Rows from block 6 of a small audio embedding model, named by matrix and row number. Each number is 50 + 15 x the weight over its row's rms, rounded and kept within 0 to 99. All counts start at 0. After the name is the row's rms in percent of the matrix's.
After each channel's rows are labels from the 100 clips, of 14976, where the channel reaches its highest value: "strongest on" is what is common among them; "loudest band" is the band of the loudest frequency at the time of the peak. Only what is clearly more common there than usual is listed. The data: acted Russian speech (Dusha).
# conv: width-3 conv (model.blocks.6.conv.weight, 192x192x3, each kernel summed), inputs 0-63

conv.82 095:74 55 55 76 61 10 49 70 73 57 52 48 57 76 29 50 50 50 49 49 48 29 61 47 45 65 44 50 68 45 66 49 47 47 49 67 46 69 42 27 44 58 61 35 61 56 67 24 44 57 61 62 69 54 52 32 31 58 37 53 59 24 30 63
strongest on: emotion: positive
loudest band: 250 to 500 Hz

conv.28 100:52 29 24 58 58 76 33 48 29 40 92 65 73 52 31 32 53 57 39 27 21 55 54 41 41 37 18 42 43 45 54 68 37 65 47 49 70 64 70 60 47 18 62 65 52 67 19 37 76 51 39 79 42 63 57 33 34 52 70 50 62 42 41 76
strongest on: emotion: positive
loudest band: 250 to 500 Hz

conv.146 104:57 37 69 49 52 53 66 33 46 57 44 43 70 33 51 42 47 23 67 86 34 36 47 52 62 38 57 65 78 50 92 64 84 72 66 47 60 56 52 74 37 66 64 54 26 75 43 59 65 67 29 46 37 55 64 49 34 51 51 28 50 49 42 38
strongest on: emotion: angry
loudest band: 4000 to 8000 Hz

conv.126 104:35 55 60 37 69 78 70 71 83 58 45 50 56 13 86 34 25 28 65 38 58 24 66 47 62 69 43 48 55 41 76 27 37 48 47 48 41 71 53 35 37 40 54 32 33 95 53 52 08 47 71 31 76 38 30 29 56 40 50 44 30 40 72 41
strongest on: emotion: positive
loudest band: 250 to 500 Hz

conv.7 096:38 44 46 53 27 73 46 19 56 51 65 50 81 51 57 38 64 58 56 48 76 73 48 40 34 57 58 28 27 42 61 49 64 50 67 60 36 47 81 41 49 69 39 62 39 30 45 40 45 20 36 54 52 45 68 34 86 68 31 50 53 79 64 28
strongest on: emotion: positive
loudest band: 4000 to 8000 Hz

conv.103 088:47 52 41 63 56 35 80 14 53 76 44 59 34 58 45 47 50 52 72 44 63 34 39 46 52 22 45 52 20 63 37 49 85 36 44 36 39 32 32 49 41 44 69 50 54 45 42 39 45 66 70 34 52 63 51 55 44 12 64 28 36 67 84 68
strongest on: emotion: positive
loudest band: 500 to 1000 Hz

conv.114 104:56 51 55 49 55 58 43 58 63 60 48 46 29 56 38 33 58 43 55 41 53 43 52 46 43 34 52 39 73 56 70 44 52 82 52 44 43 69 36 62 63 66 33 52 44 56 24 61 55 44 53 49 86 43 31 46 34 58 60 47 39 58 42 39
strongest on: emotion: positive
loudest band: 250 to 500 Hz

conv.172 092:39 56 41 72 40 79 65 46 53 33 66 44 31 60 44 53 49 52 55 57 57 55 59 72 37 31 45 57 35 46 28 32 46 65 44 56 58 33 47 83 66 53 63 62 58 59 50 27 31 39 21 62 74 34 43 79 34 61 50 21 56 52 52 16
strongest on: emotion: angry
loudest band: 4000 to 8000 Hz

conv.69 096:25 55 49 41 30 49 47 54 52 56 53 53 62 37 46 49 91 62 71 40 37 48 77 43 51 47 43 51 51 39 44 22 32 52 73 46 61 67 43 65 07 34 69 47 65 55 66 62 47 64 39 54 33 47 36 59 58 56 65 21 51 46 44 21
strongest on: emotion: angry
loudest band: 500 to 1000 Hz

conv.10 097:52 64 59 36 52 52 71 50 32 38 62 49 46 32 52 43 89 72 48 49 34 54 42 45 42 67 55 36 81 46 37 57 65 28 39 45 26 26 43 52 45 50 40 57 31 24 45 51 49 38 38 48 51 47 38 96 74 48 37 81 60 48 54 38
strongest on: emotion: positive
loudest band: 500 to 1000 Hz

conv.37 094:25 65 44 67 32 24 64 48 36 54 59 30 44 32 71 39 42 47 51 55 53 42 38 37 56 99 66 35 50 57 54 62 23 46 37 50 54 44 35 63 42 75 24 61 39 46 29 49 72 54 73 68 65 60 54 74 49 76 78 31 60 45 53 47
strongest on: emotion: positive
loudest band: 250 to 500 Hz

conv.94 096:38 50 70 59 21 89 54 42 54 63 21 38 49 67 57 75 44 61 50 40 59 57 99 34 47 64 42 21 62 77 80 53 29 25 37 49 70 63 74 61 60 66 63 69 39 47 47 57 22 78 55 67 48 53 47 73 85 44 38 55 46 55 49 61
strongest on: emotion: angry
loudest band: 4000 to 8000 Hz

conv.152 106:50 54 60 22 45 51 48 54 56 41 67 42 33 36 44 61 70 62 49 98 36 67 71 49 38 48 70 52 39 55 45 72 53 43 41 70 31 48 33 32 57 27 63 48 38 56 38 44 50 39 50 51 54 61 45 41 28 04 46 43 34 60 42 73
strongest on: emotion: positive
loudest band: 500 to 1000 Hz

conv.131 106:48 50 44 44 37 71 56 52 34 33 50 56 61 49 35 38 78 47 48 61 65 48 62 31 21 56 40 42 36 58 58 37 59 36 18 41 46 33 69 65 69 47 52 59 74 51 43 55 52 61 28 46 65 26 39 80 36 49 52 47 46 53 41 46
strongest on: emotion: positive
loudest band: 500 to 1000 Hz; 250 to 500 Hz

conv.116 093:55 51 48 72 38 60 66 42 44 55 66 40 44 62 42 73 74 46 40 54 38 51 49 39 26 64 65 21 49 55 70 71 35 50 50 54 44 40 55 45 36 55 34 51 65 21 37 41 51 53 54 16 49 55 41 55 39 46 36 66 63 25 61 53
strongest on: emotion: positive
loudest band: 500 to 1000 Hz

conv.32 091:61 52 49 26 66 32 42 63 53 52 59 25 81 56 64 44 51 47 41 63 77 78 61 60 64 25 34 55 41 55 25 51 66 58 29 65 82 37 57 45 61 76 51 45 56 47 47 44 64 66 65 34 59 63 54 32 40 59 31 45 47 54 52 56
strongest on: emotion: positive
loudest band: 250 to 500 Hz

conv.67 092:48 44 65 42 59 32 79 36 46 62 56 46 68 64 49 45 34 52 44 63 60 49 39 67 43 62 54 39 56 47 61 42 50 74 63 33 47 51 45 02 77 56 56 39 50 53 44 60 31 58 47 50 49 31 58 48 27 51 28 51 55 67 55 52
strongest on: emotion: angry
loudest band: 250 to 500 Hz

conv.22 095:39 83 54 39 67 29 60 57 57 44 39 37 49 42 28 62 55 58 35 33 29 77 21 45 46 77 51 46 45 49 63 57 68 45 68 33 14 44 50 20 72 33 55 57 78 80 41 37 29 49 49 65 49 32 44 41 46 26 50 57 63 33 33 45
strongest on: emotion: angry
loudest band: 500 to 1000 Hz

conv.104 110:39 44 36 80 58 56 75 68 46 33 56 29 76 41 48 74 46 54 50 68 64 49 46 46 64 69 49 68 81 46 46 41 41 67 42 32 53 54 74 35 23 44 40 61 66 57 46 45 47 47 53 16 53 81 54 48 46 36 52 57 70 28 31 52
strongest on: emotion: positive
loudest band: 250 to 500 Hz; 500 to 1000 Hz

conv.75 090:44 40 59 77 45 50 41 62 63 45 60 40 49 45 54 48 82 32 42 50 56 55 45 16 48 48 40 16 48 54 75 57 46 24 47 51 63 60 34 54 50 45 55 52 51 51 29 41 58 46 42 32 40 66 31 51 40 37 63 62 54 23 72 60
strongest on: emotion: angry
loudest band: 250 to 500 Hz; 500 to 1000 Hz

conv.147 107:66 37 33 61 39 41 44 71 40 51 46 57 61 61 46 26 44 50 54 34 55 47 80 35 58 33 50 33 67 30 20 58 48 42 68 19 24 63 41 58 42 51 35 60 33 51 76 69 33 47 50 47 27 22 40 48 59 72 63 52 38 23 50 43
strongest on: emotion: positive
loudest band: 250 to 500 Hz

conv.105 103:34 47 42 65 30 52 02 37 40 56 53 31 67 62 60 56 38 54 63 61 37 63 58 50 33 38 50 53 71 48 38 66 23 61 75 59 59 51 52 53 66 71 38 60 41 54 64 59 68 53 54 38 63 18 51 52 26 53 71 18 43 64 51 23
strongest on: emotion: angry
loudest band: 250 to 500 Hz

conv.45 104:60 49 40 31 63 72 70 84 36 52 75 33 33 77 47 44 68 56 52 65 59 52 52 43 60 53 26 64 37 63 40 53 37 44 58 20 16 72 77 57 66 77 80 24 19 39 36 52 43 65 63 52 62 61 56 36 64 23 46 32 28 14 52 35
strongest on: emotion: angry
loudest band: 250 to 500 Hz

conv.13 097:47 46 39 52 21 49 63 40 56 52 50 49 52 45 53 33 81 14 63 55 77 66 71 74 38 65 32 72 59 49 42 32 53 49 35 31 34 53 60 40 24 25 36 59 34 56 57 47 32 44 39 39 43 35 38 46 20 56 39 73 71 60 21 43
strongest on: emotion: positive
loudest band: 250 to 500 Hz; 500 to 1000 Hz

conv.112 097:41 65 47 66 65 51 27 66 60 42 48 50 26 38 51 61 30 61 41 63 59 49 48 38 51 40 63 55 74 40 70 14 62 56 61 60 73 48 51 52 38 60 52 31 36 88 09 46 34 25 76 77 37 38 50 69 69 33 52 52 45 54 14 43
strongest on: emotion: positive
loudest band: 500 to 1000 Hz

conv.189 106:49 44 52 50 44 60 43 57 38 40 59 74 50 15 50 59 27 57 47 77 36 50 75 46 38 68 35 36 41 38 69 21 26 46 42 59 68 50 12 77 22 44 49 54 36 46 43 70 50 27 64 48 22 55 63 28 48 29 51 53 77 36 31 73
strongest on: emotion: positive
loudest band: 250 to 500 Hz

conv.165 093:42 60 28 68 53 66 50 51 34 39 37 54 35 33 59 47 66 57 63 81 35 54 45 50 46 32 54 56 50 43 31 53 48 50 63 50 50 51 42 43 49 66 48 60 73 26 74 67 79 29 35 61 40 55 50 70 39 34 31 30 17 51 49 81
strongest on: emotion: positive
loudest band: 250 to 500 Hz; 500 to 1000 Hz

conv.65 103:37 46 44 46 59 39 62 79 39 61 51 43 41 50 58 30 54 55 49 64 66 25 68 52 75 97 41 61 53 60 89 49 56 31 56 36 49 31 39 28 62 56 25 55 50 36 54 60 45 53 52 63 44 61 52 32 43 38 83 40 75 53 73 67
strongest on: emotion: positive
loudest band: 250 to 500 Hz

conv.50 098:59 34 61 44 47 29 50 57 62 32 66 42 58 41 59 63 41 53 70 56 47 45 57 62 82 58 58 46 76 51 29 36 65 64 43 14 32 50 30 41 53 52 33 45 33 39 67 56 44 39 36 31 41 42 28 76 41 32 48 64 36 46 38 62
strongest on: emotion: positive
loudest band: 250 to 500 Hz

conv.6 096:62 62 51 29 61 80 40 59 38 42 35 53 60 76 72 48 59 49 39 47 79 49 29 59 52 72 47 35 41 30 53 59 53 41 11 35 43 80 73 69 70 52 36 57 34 73 43 62 56 41 61 47 26 46 26 37 41 77 73 48 65 57 39 35
strongest on: emotion: positive
loudest band: 500 to 1000 Hz

conv.134 098:54 81 83 85 37 40 42 61 63 58 71 55 66 58 38 42 53 29 17 58 54 55 38 57 54 52 60 57 38 49 74 62 27 70 21 52 83 40 25 49 55 80 60 32 22 66 74 58 46 03 52 69 56 34 62 50 42 36 44 52 47 44 55 45
strongest on: emotion: positive
loudest band: 4000 to 8000 Hz

conv.59 107:22 66 57 43 47 63 59 73 52 51 49 37 52 29 51 33 67 50 32 58 43 26 33 29 32 54 60 67 72 64 41 14 63 77 51 61 19 47 17 67 66 86 65 46 46 55 50 60 82 59 37 65 33 49 55 61 63 95 59 56 33 43 76 54
strongest on: emotion: positive
loudest band: 250 to 500 Hz; 500 to 1000 Hz

conv.92 103:25 28 43 62 48 43 52 62 53 56 55 55 67 31 05 61 58 58 29 25 38 55 63 55 71 28 44 37 29 56 38 29 35 22 26 30 52 60 33 66 54 37 59 41 71 54 51 68 73 27 68 60 60 49 66 13 61 39 40 60 45 45 57 48
strongest on: emotion: positive
loudest band: 250 to 500 Hz

conv.14 101:41 39 34 36 59 64 35 75 37 39 44 68 35 53 38 57 23 51 54 51 58 61 08 24 47 63 40 51 29 62 30 62 91 43 39 34 44 42 65 44 45 67 62 52 59 63 47 32 51 72 75 56 42 47 76 62 75 57 67 74 46 06 57 50
strongest on: emotion: angry
loudest band: 4000 to 8000 Hz

conv.190 101:42 57 53 44 57 63 62 56 48 40 47 17 62 48 23 30 74 38 41 73 52 78 50 65 40 55 51 31 41 66 60 60 61 37 16 25 58 39 52 48 43 54 41 57 24 34 36 67 54 39 32 35 55 40 59 78 68 46 61 33 39 47 38 32
strongest on: emotion: angry
loudest band: 4000 to 8000 Hz

conv.182 096:47 35 22 54 55 45 61 63 70 74 65 46 50 65 51 23 32 56 36 52 54 48 51 38 58 86 57 81 93 40 69 37 59 67 58 17 31 46 43 68 60 76 40 42 20 47 34 42 39 34 66 16 60 45 32 32 54 69 33 49 65 43 59 48
strongest on: emotion: positive
loudest band: 500 to 1000 Hz

conv.85 097:74 39 41 46 18 72 58 47 40 66 34 26 55 75 33 56 50 68 24 56 63 49 54 78 54 50 62 38 58 56 41 55 41 63 37 63 50 56 62 55 36 79 25 68 81 49 47 49 44 52 58 57 36 62 24 54 39 37 63 57 31 48 79 35
strongest on: emotion: angry; emotion: positive
loudest band: 4000 to 8000 Hz

conv.40 110:31 31 58 36 67 28 48 36 51 33 68 36 90 31 47 29 45 84 57 49 52 56 48 64 18 43 44 50 54 67 48 39 57 61 48 42 39 16 42 35 34 28 36 60 33 31 52 45 71 64 36 49 21 20 70 65 43 57 57 31 38 66 36 53
strongest on: emotion: positive; emotion: angry
loudest band: 250 to 500 Hz

conv.145 102:57 72 47 75 56 40 50 32 55 55 58 44 52 44 43 53 61 63 65 50 84 61 61 72 85 24 40 25 51 60 59 41 21 37 55 13 68 40 49 37 60 30 62 52 61 41 24 50 30 37 38 74 48 23 57 57 53 28 34 37 33 63 35 33
strongest on: emotion: positive
loudest band: 4000 to 8000 Hz

conv.124 106:57 55 45 44 53 48 36 38 62 36 38 41 43 72 62 46 70 61 38 24 61 51 44 72 47 78 50 25 41 57 77 62 32 40 36 54 73 39 51 75 40 68 20 67 55 76 31 58 44 38 57 34 65 66 55 47 66 63 58 57 38 73 39 82
strongest on: emotion: angry
loudest band: 4000 to 8000 Hz

conv.106 108:33 33 53 41 37 65 58 36 47 71 41 28 77 54 47 34 37 63 60 68 52 51 75 77 65 51 58 48 43 26 63 42 44 58 49 55 17 55 34 53 52 81 57 45 43 41 51 46 36 40 42 63 45 31 37 94 51 22 34 57 44 54 28 52
strongest on: emotion: angry
loudest band: 4000 to 8000 Hz

conv.151 102:41 67 50 54 24 52 63 48 54 67 51 47 73 58 14 58 50 74 66 77 43 75 28 43 65 47 61 48 35 28 53 34 48 24 35 35 44 58 37 35 58 63 39 61 40 51 48 60 62 59 39 31 13 50 47 38 55 58 16 41 38 68 48 56
strongest on: emotion: angry; emotion: positive
loudest band: 250 to 500 Hz

conv.142 108:72 70 63 65 49 44 55 39 44 29 77 32 69 55 46 56 65 84 45 76 56 34 87 66 47 59 44 57 52 67 46 51 56 42 33 67 40 56 22 27 31 33 21 56 49 38 32 23 62 15 71 28 27 52 49 39 56 41 10 72 58 39 16 60
strongest on: emotion: positive
loudest band: 500 to 1000 Hz

conv.57 093:42 37 75 64 46 68 40 43 66 45 43 50 65 44 35 50 47 45 46 43 69 45 35 37 41 46 31 54 28 34 54 36 68 42 50 58 64 66 65 62 44 68 51 35 24 49 26 38 58 74 39 37 72 58 31 49 33 63 63 30 25 47 83 72
strongest on: emotion: positive; emotion: angry
loudest band: 250 to 500 Hz; 500 to 1000 Hz

conv.44 095:27 46 56 61 72 65 57 39 46 45 65 33 51 68 70 44 57 99 59 53 60 86 46 33 67 48 65 35 26 35 50 43 62 42 54 61 22 52 49 60 65 32 37 33 51 47 56 28 34 22 39 47 53 43 55 66 55 36 21 54 41 58 41 32
strongest on: emotion: angry; emotion: positive
loudest band: 500 to 1000 Hz

conv.81 091:42 53 58 19 47 60 86 29 27 51 47 51 50 64 54 59 59 59 68 51 38 44 38 63 56 34 72 44 59 66 63 60 62 68 60 64 64 50 52 62 23 57 55 51 56 46 43 36 49 16 59 67 64 36 44 59 56 67 40 63 39 49 48 50
strongest on: emotion: positive
loudest band: 4000 to 8000 Hz

conv.164 098:30 54 51 27 48 64 50 42 92 53 39 59 61 57 46 61 34 55 75 70 33 97 63 29 33 48 10 41 12 32 65 53 25 46 56 49 54 49 47 36 18 79 38 43 67 47 34 63 53 51 48 39 32 75 46 56 40 54 51 57 53 60 31 38
strongest on: emotion: positive
loudest band: 250 to 500 Hz

conv.56 101:47 45 72 44 33 56 33 59 19 58 32 43 70 42 61 66 72 40 28 45 70 74 34 15 57 37 41 41 31 35 59 27 50 47 14 55 51 18 57 53 48 33 40 44 62 49 52 44 68 71 41 41 68 75 68 40 35 19 67 30 51 70 76 45
strongest on: emotion: angry
loudest band: 500 to 1000 Hz

conv.29 114:44 24 50 55 35 54 59 33 44 54 43 52 53 50 70 29 31 61 66 34 78 38 55 65 57 50 59 45 73 67 49 51 41 59 51 42 63 36 50 25 46 76 33 35 44 44 34 36 34 55 46 55 48 67 35 46 53 65 24 57 48 58 62 57
strongest on: emotion: positive
loudest band: 500 to 1000 Hz

conv.12 102:37 20 61 84 08 59 79 46 48 33 64 41 51 55 25 48 29 73 64 64 49 56 39 45 69 24 61 53 37 34 80 53 50 52 58 34 18 43 70 40 38 50 52 61 44 33 13 54 25 60 59 61 29 39 70 43 49 37 49 42 51 71 42 53
strongest on: emotion: angry
loudest band: 4000 to 8000 Hz

conv.159 093:66 85 51 69 49 36 27 96 43 40 51 43 41 27 33 51 70 36 35 49 53 55 61 43 23 31 56 73 70 65 55 69 12 65 67 74 49 58 57 48 61 55 42 36 57 52 53 78 44 46 47 55 35 36 61 54 27 55 71 43 45 16 66 62
strongest on: emotion: positive
loudest band: 500 to 1000 Hz

conv.78 104:35 66 50 34 37 82 52 69 56 34 37 29 41 52 44 68 61 42 29 52 54 61 41 47 46 26 60 54 71 72 24 52 41 49 48 45 67 54 29 73 81 45 41 60 46 67 50 40 39 47 45 42 36 22 58 52 40 46 57 47 30 39 33 69
strongest on: emotion: positive
loudest band: 500 to 1000 Hz

conv.184 105:72 46 65 42 57 67 28 48 81 50 34 55 58 61 77 25 68 73 62 62 89 53 67 16 64 49 67 34 54 68 44 49 25 65 61 74 27 52 60 44 34 39 27 43 50 24 42 37 44 41 56 66 58 52 66 62 55 72 44 44 34 53 56 37
strongest on: emotion: positive
loudest band: 250 to 500 Hz

conv.163 097:43 62 59 23 27 58 47 33 55 48 54 53 19 79 60 38 40 51 67 67 62 38 64 48 56 52 62 34 48 65 60 38 53 23 44 21 61 30 77 51 49 54 33 50 74 47 07 61 37 44 63 78 44 36 68 14 65 48 61 55 29 46 55 33
strongest on: emotion: positive
loudest band: 250 to 500 Hz

conv.158 102:85 53 45 56 31 44 45 42 53 53 61 37 70 20 71 61 68 40 30 78 63 72 76 39 48 44 68 60 61 69 41 30 29 45 56 39 32 29 64 65 36 46 63 37 52 45 14 45 64 43 51 67 44 67 65 62 65 37 50 38 28 29 29 50
strongest on: emotion: angry
loudest band: 500 to 1000 Hz

conv.88 099:44 39 54 44 22 28 54 06 19 45 58 53 75 65 73 51 33 35 40 61 53 39 88 69 67 50 35 54 50 53 59 50 50 49 42 34 65 54 62 26 77 49 29 35 36 46 63 45 58 69 78 38 75 57 37 52 01 46 59 48 42 49 62 45
strongest on: emotion: positive
loudest band: 250 to 500 Hz; 500 to 1000 Hz

conv.155 098:41 35 58 37 44 62 80 42 89 30 59 54 71 37 62 48 55 42 50 49 70 59 48 28 55 69 31 43 61 35 66 48 34 30 78 63 29 61 54 48 34 56 23 55 55 83 48 46 46 20 37 60 65 70 49 31 26 33 55 39 53 61 32 61
strongest on: emotion: positive
loudest band: 250 to 500 Hz

conv.63 102:20 65 44 44 69 45 63 71 24 45 60 29 17 56 49 44 79 62 75 55 37 57 25 43 45 57 30 49 40 55 66 48 51 32 56 42 83 67 29 61 28 33 42 49 50 42 46 43 38 49 12 57 66 65 47 64 28 45 72 47 63 36 50 65
strongest on: emotion: positive
loudest band: 500 to 1000 Hz

conv.167 103:57 41 55 60 54 39 74 77 44 33 32 51 60 22 57 70 54 61 47 62 70 62 58 55 90 54 57 21 55 72 24 30 40 27 61 72 56 29 51 47 40 54 46 76 57 64 77 29 34 45 36 27 44 42 54 67 53 45 53 23 71 55 69 46
strongest on: emotion: positive
loudest band: 500 to 1000 Hz

conv.123 098:28 42 57 68 25 45 45 46 73 39 37 54 34 29 51 58 52 47 51 40 56 68 15 47 82 46 40 34 58 42 49 35 82 43 36 44 33 47 17 85 57 43 35 54 41 69 01 36 58 53 45 40 45 33 61 54 59 26 72 40 38 45 35 59
strongest on: emotion: positive
loudest band: 500 to 1000 Hz

conv.3 106:33 60 48 49 32 64 21 64 57 63 45 60 71 48 64 23 61 29 77 45 48 46 33 46 49 49 37 70 25 06 48 73 46 57 37 54 54 16 27 49 27 55 51 59 52 64 74 40 68 48 44 51 48 76 62 79 64 33 62 33 51 48 45 55
strongest on: emotion: positive
loudest band: 250 to 500 Hz