From a checkpoint of a small audio embedding model.
Training: muon at rate 0.0044, 40000 steps, batches of 64.
Rows from block 9 of a small audio embedding model, named by matrix and row number. Each number is 128 + 32 x the weight over its row's rms, rounded and kept within 0 to 255. All counts start at 0. Numbers have three digits each. After the name is the row's rms in percent of the matrix's.
After each channel's rows are labels from the 100 clips, of 14976, where the channel reaches its highest value: "strongest on" is what is common among them. Only what is clearly more common there than usual is listed. The data: acted Russian speech (Dusha).
# conv: pointwise conv (model.blocks.9.conv.weight, 192x192x1), inputs 96-191

conv.30 096:174138108072145133122137169116158148108138106081162057109109096130142107147224156145139158135116149110129149106136081131072129121117158043089108143055102118104115123108119103112150150113100209103139135090087166071089182121145062114129081120195118134178179205167142121110126106177135168105
strongest on: emotion: sad

conv.181 108:094133114104148078170152112079106140072168099140132110095109138094149169139159116135151138108195179097127116144116104148105138148140088127086205069138136170126128099104133113156106113079138119088144096101160182128112136123219102149135125094150194135127116132118121149126100158106132180134
strongest on: emotion: sad; emotion: positive

conv.182 104:145066136198166123106144177125102122129122123114149117155081128138124079167151153114172129112117154167133096198085138160076150105174122133155051135151128112079120143082136148151107133161156159143173186119129111190105105166073125102082136131087115123137156105112106147155133141141088078098
strongest on: emotion: sad

conv.90 101:099119119150161114159177054155116099125101077182122138140121164165210147074130130120107147193084162151131103126153150089150082076112105117071092162133100136125174183148159122083105165140164136132121077101104096122177083054144107104181118117154137138142116098146140141150159150128104158073
strongest on: emotion: positive

conv.99 105:104053100109136129182131148120116095162168154191154179106162140118097120164125142105127119096102125119098121125161193112165106116091130120170154133138159153160112117084178137097134119148136172154131111131140052115100133057107127118120125063095177151085084172116144096147121090169121149125
strongest on: emotion: sad

conv.150 098:114091156196134133152099094116127159117160187170159103104156100089158117115171139110096158121114125112131129157134100178140142065128150102158110107166105073151103139151106098103138166083080121172137105079053158128083142131122082185129119152126104169168124136148151126132057151080109102081
strongest on: emotion: sad

conv.8 102:111094099162125182072153141134063145080130154126153132126101120165129102151103077055149121094120109179145158074136146124113091124164099083138165133142087124111147079140133116110136160107173183164091150136117189079152174180092159164109140150150130149113130122106134106104125110164095167123
strongest on: emotion: positive

conv.27 100:177126115115093143096114086150097173148165115126081104143103132138123102077113085174122172162100091179080164107116081183070159142135113076097132159138140176096081142114098099144097101144071122168127106095121093075111164108144072119126184099099095081116106150108150201097122145088110175140
strongest on: emotion: positive

conv.108 107:124169144119141081116160138139133145110120170122145126115138202147145160164143089063067121098129117106086107155149143154136127121127123158160167112101152120129168194136126130130110157129107151086130131145117111133113113096089151111114168146135115088128089213161171125069159121150099113078
strongest on: emotion: angry

conv.116 098:092130124099125083156105112118125119159081144106074122147148202079096132121089145139151108124149156123139119057175120105113100115121129131174103122102117060121138119176118120186133122125132132150128171140117119061091123193140128141149147137131080073154139194153155143149097094174158088171
strongest on: emotion: sad

conv.56 104:156175113133094152052113106153103100127148122158071171110094106140074131102070137033115158151143093103100133104144139143152195093141094113063131146144134145144103150198135133086095126134074106120104136131156130123081148130071090154142138143107125094143125121141160110132149132091064098222
strongest on: emotion: positive

conv.52 098:131125128085115112100135137113093100137068101152105095117142159143115154101122171109146140138105069116156094187140071130123104155126109085139106204109104121192146117112155109176124152163165131124177129117150134189102138143082058173198145140157131115104086061144130156112158125111154131100
strongest on: emotion: angry

conv.144 098:115099133138125091133096121113094109120130094186176093163111102152104116108133052143111123134122145112197155088183104115074126097139147121129153144116184127119191145183094112134154117127099072103168133135140157090168095043121065151127032128089110131127130120152174127118129155115143107093
strongest on: emotion: sad

conv.134 100:140147124102140157161096124099128137097147198112089172144190117122138139145130121112120028163117134075137147124110141109075098133114095063139137116139089153143104074142113116138132107064152093122123130123130180143177096168128150177112085137154089100157148158113173085152131092141140190063
strongest on: emotion: positive

conv.141 097:074031091115142201105118126117111150152124149147113174099112111104130149136090127154103161151133162200147083118127100151112115118084118123180177070147050171144095169171145133065084128148111080147130106136145148127078173131180117115161140120117115093122102110131136137083206124112133150107
strongest on: emotion: positive

conv.68 100:145114117126164111098143107125098202145168150174132164120156141069170173083115102109087124131077061127168169095135150073206159061134116160117157151143124117147095119126132175172141085113146106137148132100157190139182175089113145169150126119113133089153110099157120078113144093135050185132
strongest on: emotion: positive

conv.47 094:157109158043134188096118093162152116089098136153152064109053143144120100146141122148107135186118105160109140146158167090054101167144109099105110132135103073081070132166128127075180135085146109172133142085144098114129076126133131205098117113083119146175116139196133127150132065130093129121
strongest on: emotion: positive

conv.13 104:137116117162140114152102118101085091157076146180152101147137109090156096179098145122170145109120163084117152071152078103073157117195096137148081131141127161154151160126077105177084125120133093106069123139095172153142114134098100151155084169138064150167124146103102149120143142124125132090
strongest on: emotion: neutral

conv.186 096:110119112159058108135098164102151129075122140192207120124149125139145174163124063108197046115074116160159128148221141144103115156110163124133072155094179091135150145095161125069080118142115089143104094126131107128123156127098161118136087126131134095097148142145099088118130107107129097140
strongest on: emotion: sad

conv.97 108:098124099142078077184157100153077184106119101158129115143133060162139142124099089178104201090110125194139119151169099130128061113153202107170116027150086101153106126066167137146127127116174097080149144194099135126143115141103117157109132074156116149140139080136065104114173193140144106177
strongest on: emotion: sad

conv.109 097:148102126107104089084116156157141142182106124141143139127184109072164072066159139131016127051144064079113118201081134197144131153122158125192165123127182168103147148110096106143128147111152119130065111141140175164201150154117141167114098149111062142144131094142138136124116092087108104136
strongest on: emotion: positive

conv.85 104:184092155142150090156213127106139041124137142144152153112098146175124153084074134091139127136109109071160105117164151142127101132127114151067147129101151110124135127131168198092060130124100138148149098120194117130136120073192140152124147145084093109151127125078074135077153080115158129203
strongest on: emotion: positive

conv.43 093:088162073155119147148127114161140054202084180148081153108117153165133131173185112118119118144140147193093182126128087133115116121194129162161102116183135121090119108127103134181123154093128156047131160105089129158167155148092098118088159132122094068033137085147109150139128139137137098085
strongest on: emotion: positive

conv.4 092:163090064095151102126114142099118128111158110149140079094086136125158088079090131122158120133101105070060073109111121159234110130077105158168135128108108151142101127168136126147146077161148082095078074088128112100087142114109117108154163071107113167119081168142178113105159090093126115151
strongest on: emotion: sad

conv.139 103:089133075114092100125180142129132091080156135095175111168107202141045143148148088122151142150147118153152105159168133149075120084121162143113100156131111157129148077196088075178072096121101161124160086136097110125113115117130106123110133114106137138120156194140136125104098113148107130182
strongest on: emotion: sad

conv.127 096:145111126176173155206101124164145084131156131068160189165111187169180140103107150086203096169073051151081131064115154079109126123151166140107166069125139114116101131154087124148104132145079162159108104156154111181143055064100109154122110082117135150157142120149127144151127171110087121108
strongest on: emotion: positive

conv.112 103:087113158142069129168155106127058200136156137153163145129097169140135201165120128094112122155090098115125197115124168078156169109103175151089125095116061151162118134129123113176174173146099142092072164099108125113057093134174154175058112141117129129166235123096178081130078131097169171187
strongest on: emotion: neutral

conv.173 106:146128179164105137171175118130170172121145153150129106109069143162197145078155076157115159090133121155132155180160125144148118064123180083095080132099161105090135130145123145153114108113181199114074195108121129125076108121116109136142124061147075154064089137151143103129105118092134129135
strongest on: emotion: sad

conv.172 099:198109186142129165120067112129105126156118124108137131141102077071099106137157191124069132183097114061137116171130120139106088100135113171211105161229095163062084122042133141118126111117102114138163144162094116142148082135138107148057166146159126169147172126158132125102115123116089141142
strongest on: emotion: sad

conv.135 094:170134127128120109089136137076129112089118162107209157179149139137150201109137162141145087094071145093106143147130106098162153097141134075079152163125152112139140096121134133138113178131156065098191131092118080111100141158127086115069135131147156129118085152099134124107110095102128112082
strongest on: emotion: sad

conv.114 098:115125151166112062166100162179107118120119140085085143104169071088151132156103183154094115212138117072193068116149181131097101088127154144120127103135138167144096129128091119114093094163144180101086138146162108127082186131108161070123096123138116132089112168165091122129113087127112083049
strongest on: emotion: sad

conv.19 094:123189172104143145071090137147111120095133098123134118219129129109144157173103094105115147183114169125133101166124117106138074097146181109184122186138136145087173108184176101097126191112117105116120097135185129128089074175152121102135113113115109138111096157158087119102166113152090161151
strongest on: emotion: positive

conv.72 100:088118169151232136120133101144096176122077098151100097141156056120135139104084140151162134122120182142216159116111072152159151127164120167118104096117073133104114103109162125169127118128129134126118159113105131122054153128114149156119150178099217111120202119105136122156108100153131145185
strongest on: emotion: neutral

conv.46 095:199063140180118156137059103103159109129097072119096182203130141109139119129134110167133074128176102188132129064135110099144130115120135182109129096114150129152145164122105127095130113111113064143155086161140066173042141172108121198133106165145113089115189109138119071174123084158117155156
strongest on: emotion: positive

conv.81 095:160144155138148154125118063115151128165131134108092173192184124129113159194132149106097124090069146127179155115125117115135059094172147128110108155168144143117142160084100093176077105112132140047178070148109053108127083206088063232173129151145155145140143102110117132117116090118120170093
strongest on: emotion: positive

conv.163 093:087127103145140146121123062108168084130096116167199156075091095182112073141091102105113121151144080084166086114176151116146147081122104171132080143154187128136130094186120180071145080084115101120153143200076087185079114144123166116150154108153099141108126139103185149131091158089133082145
strongest on: emotion: positive

conv.143 092:151135195094139111113116097110132163098102137170151121083156128051082171142163114111072102154109140122072141155108128117112070106158141137095075122119119112175164089124118103121149157100139117085180088144131148105161076128042128115154139125151127149175067160129096122106117034145172133129
strongest on: emotion: sad

conv.121 102:128133162106158138131138129183108132212115137140172104152131167138134125205094195089115113183147122157147150139142142130081108083162169103098188179126096135106130127106108163093135038144176174182104122096138055022164144136112090165112104089117127092104157080091110106135134120092085120116
strongest on: emotion: positive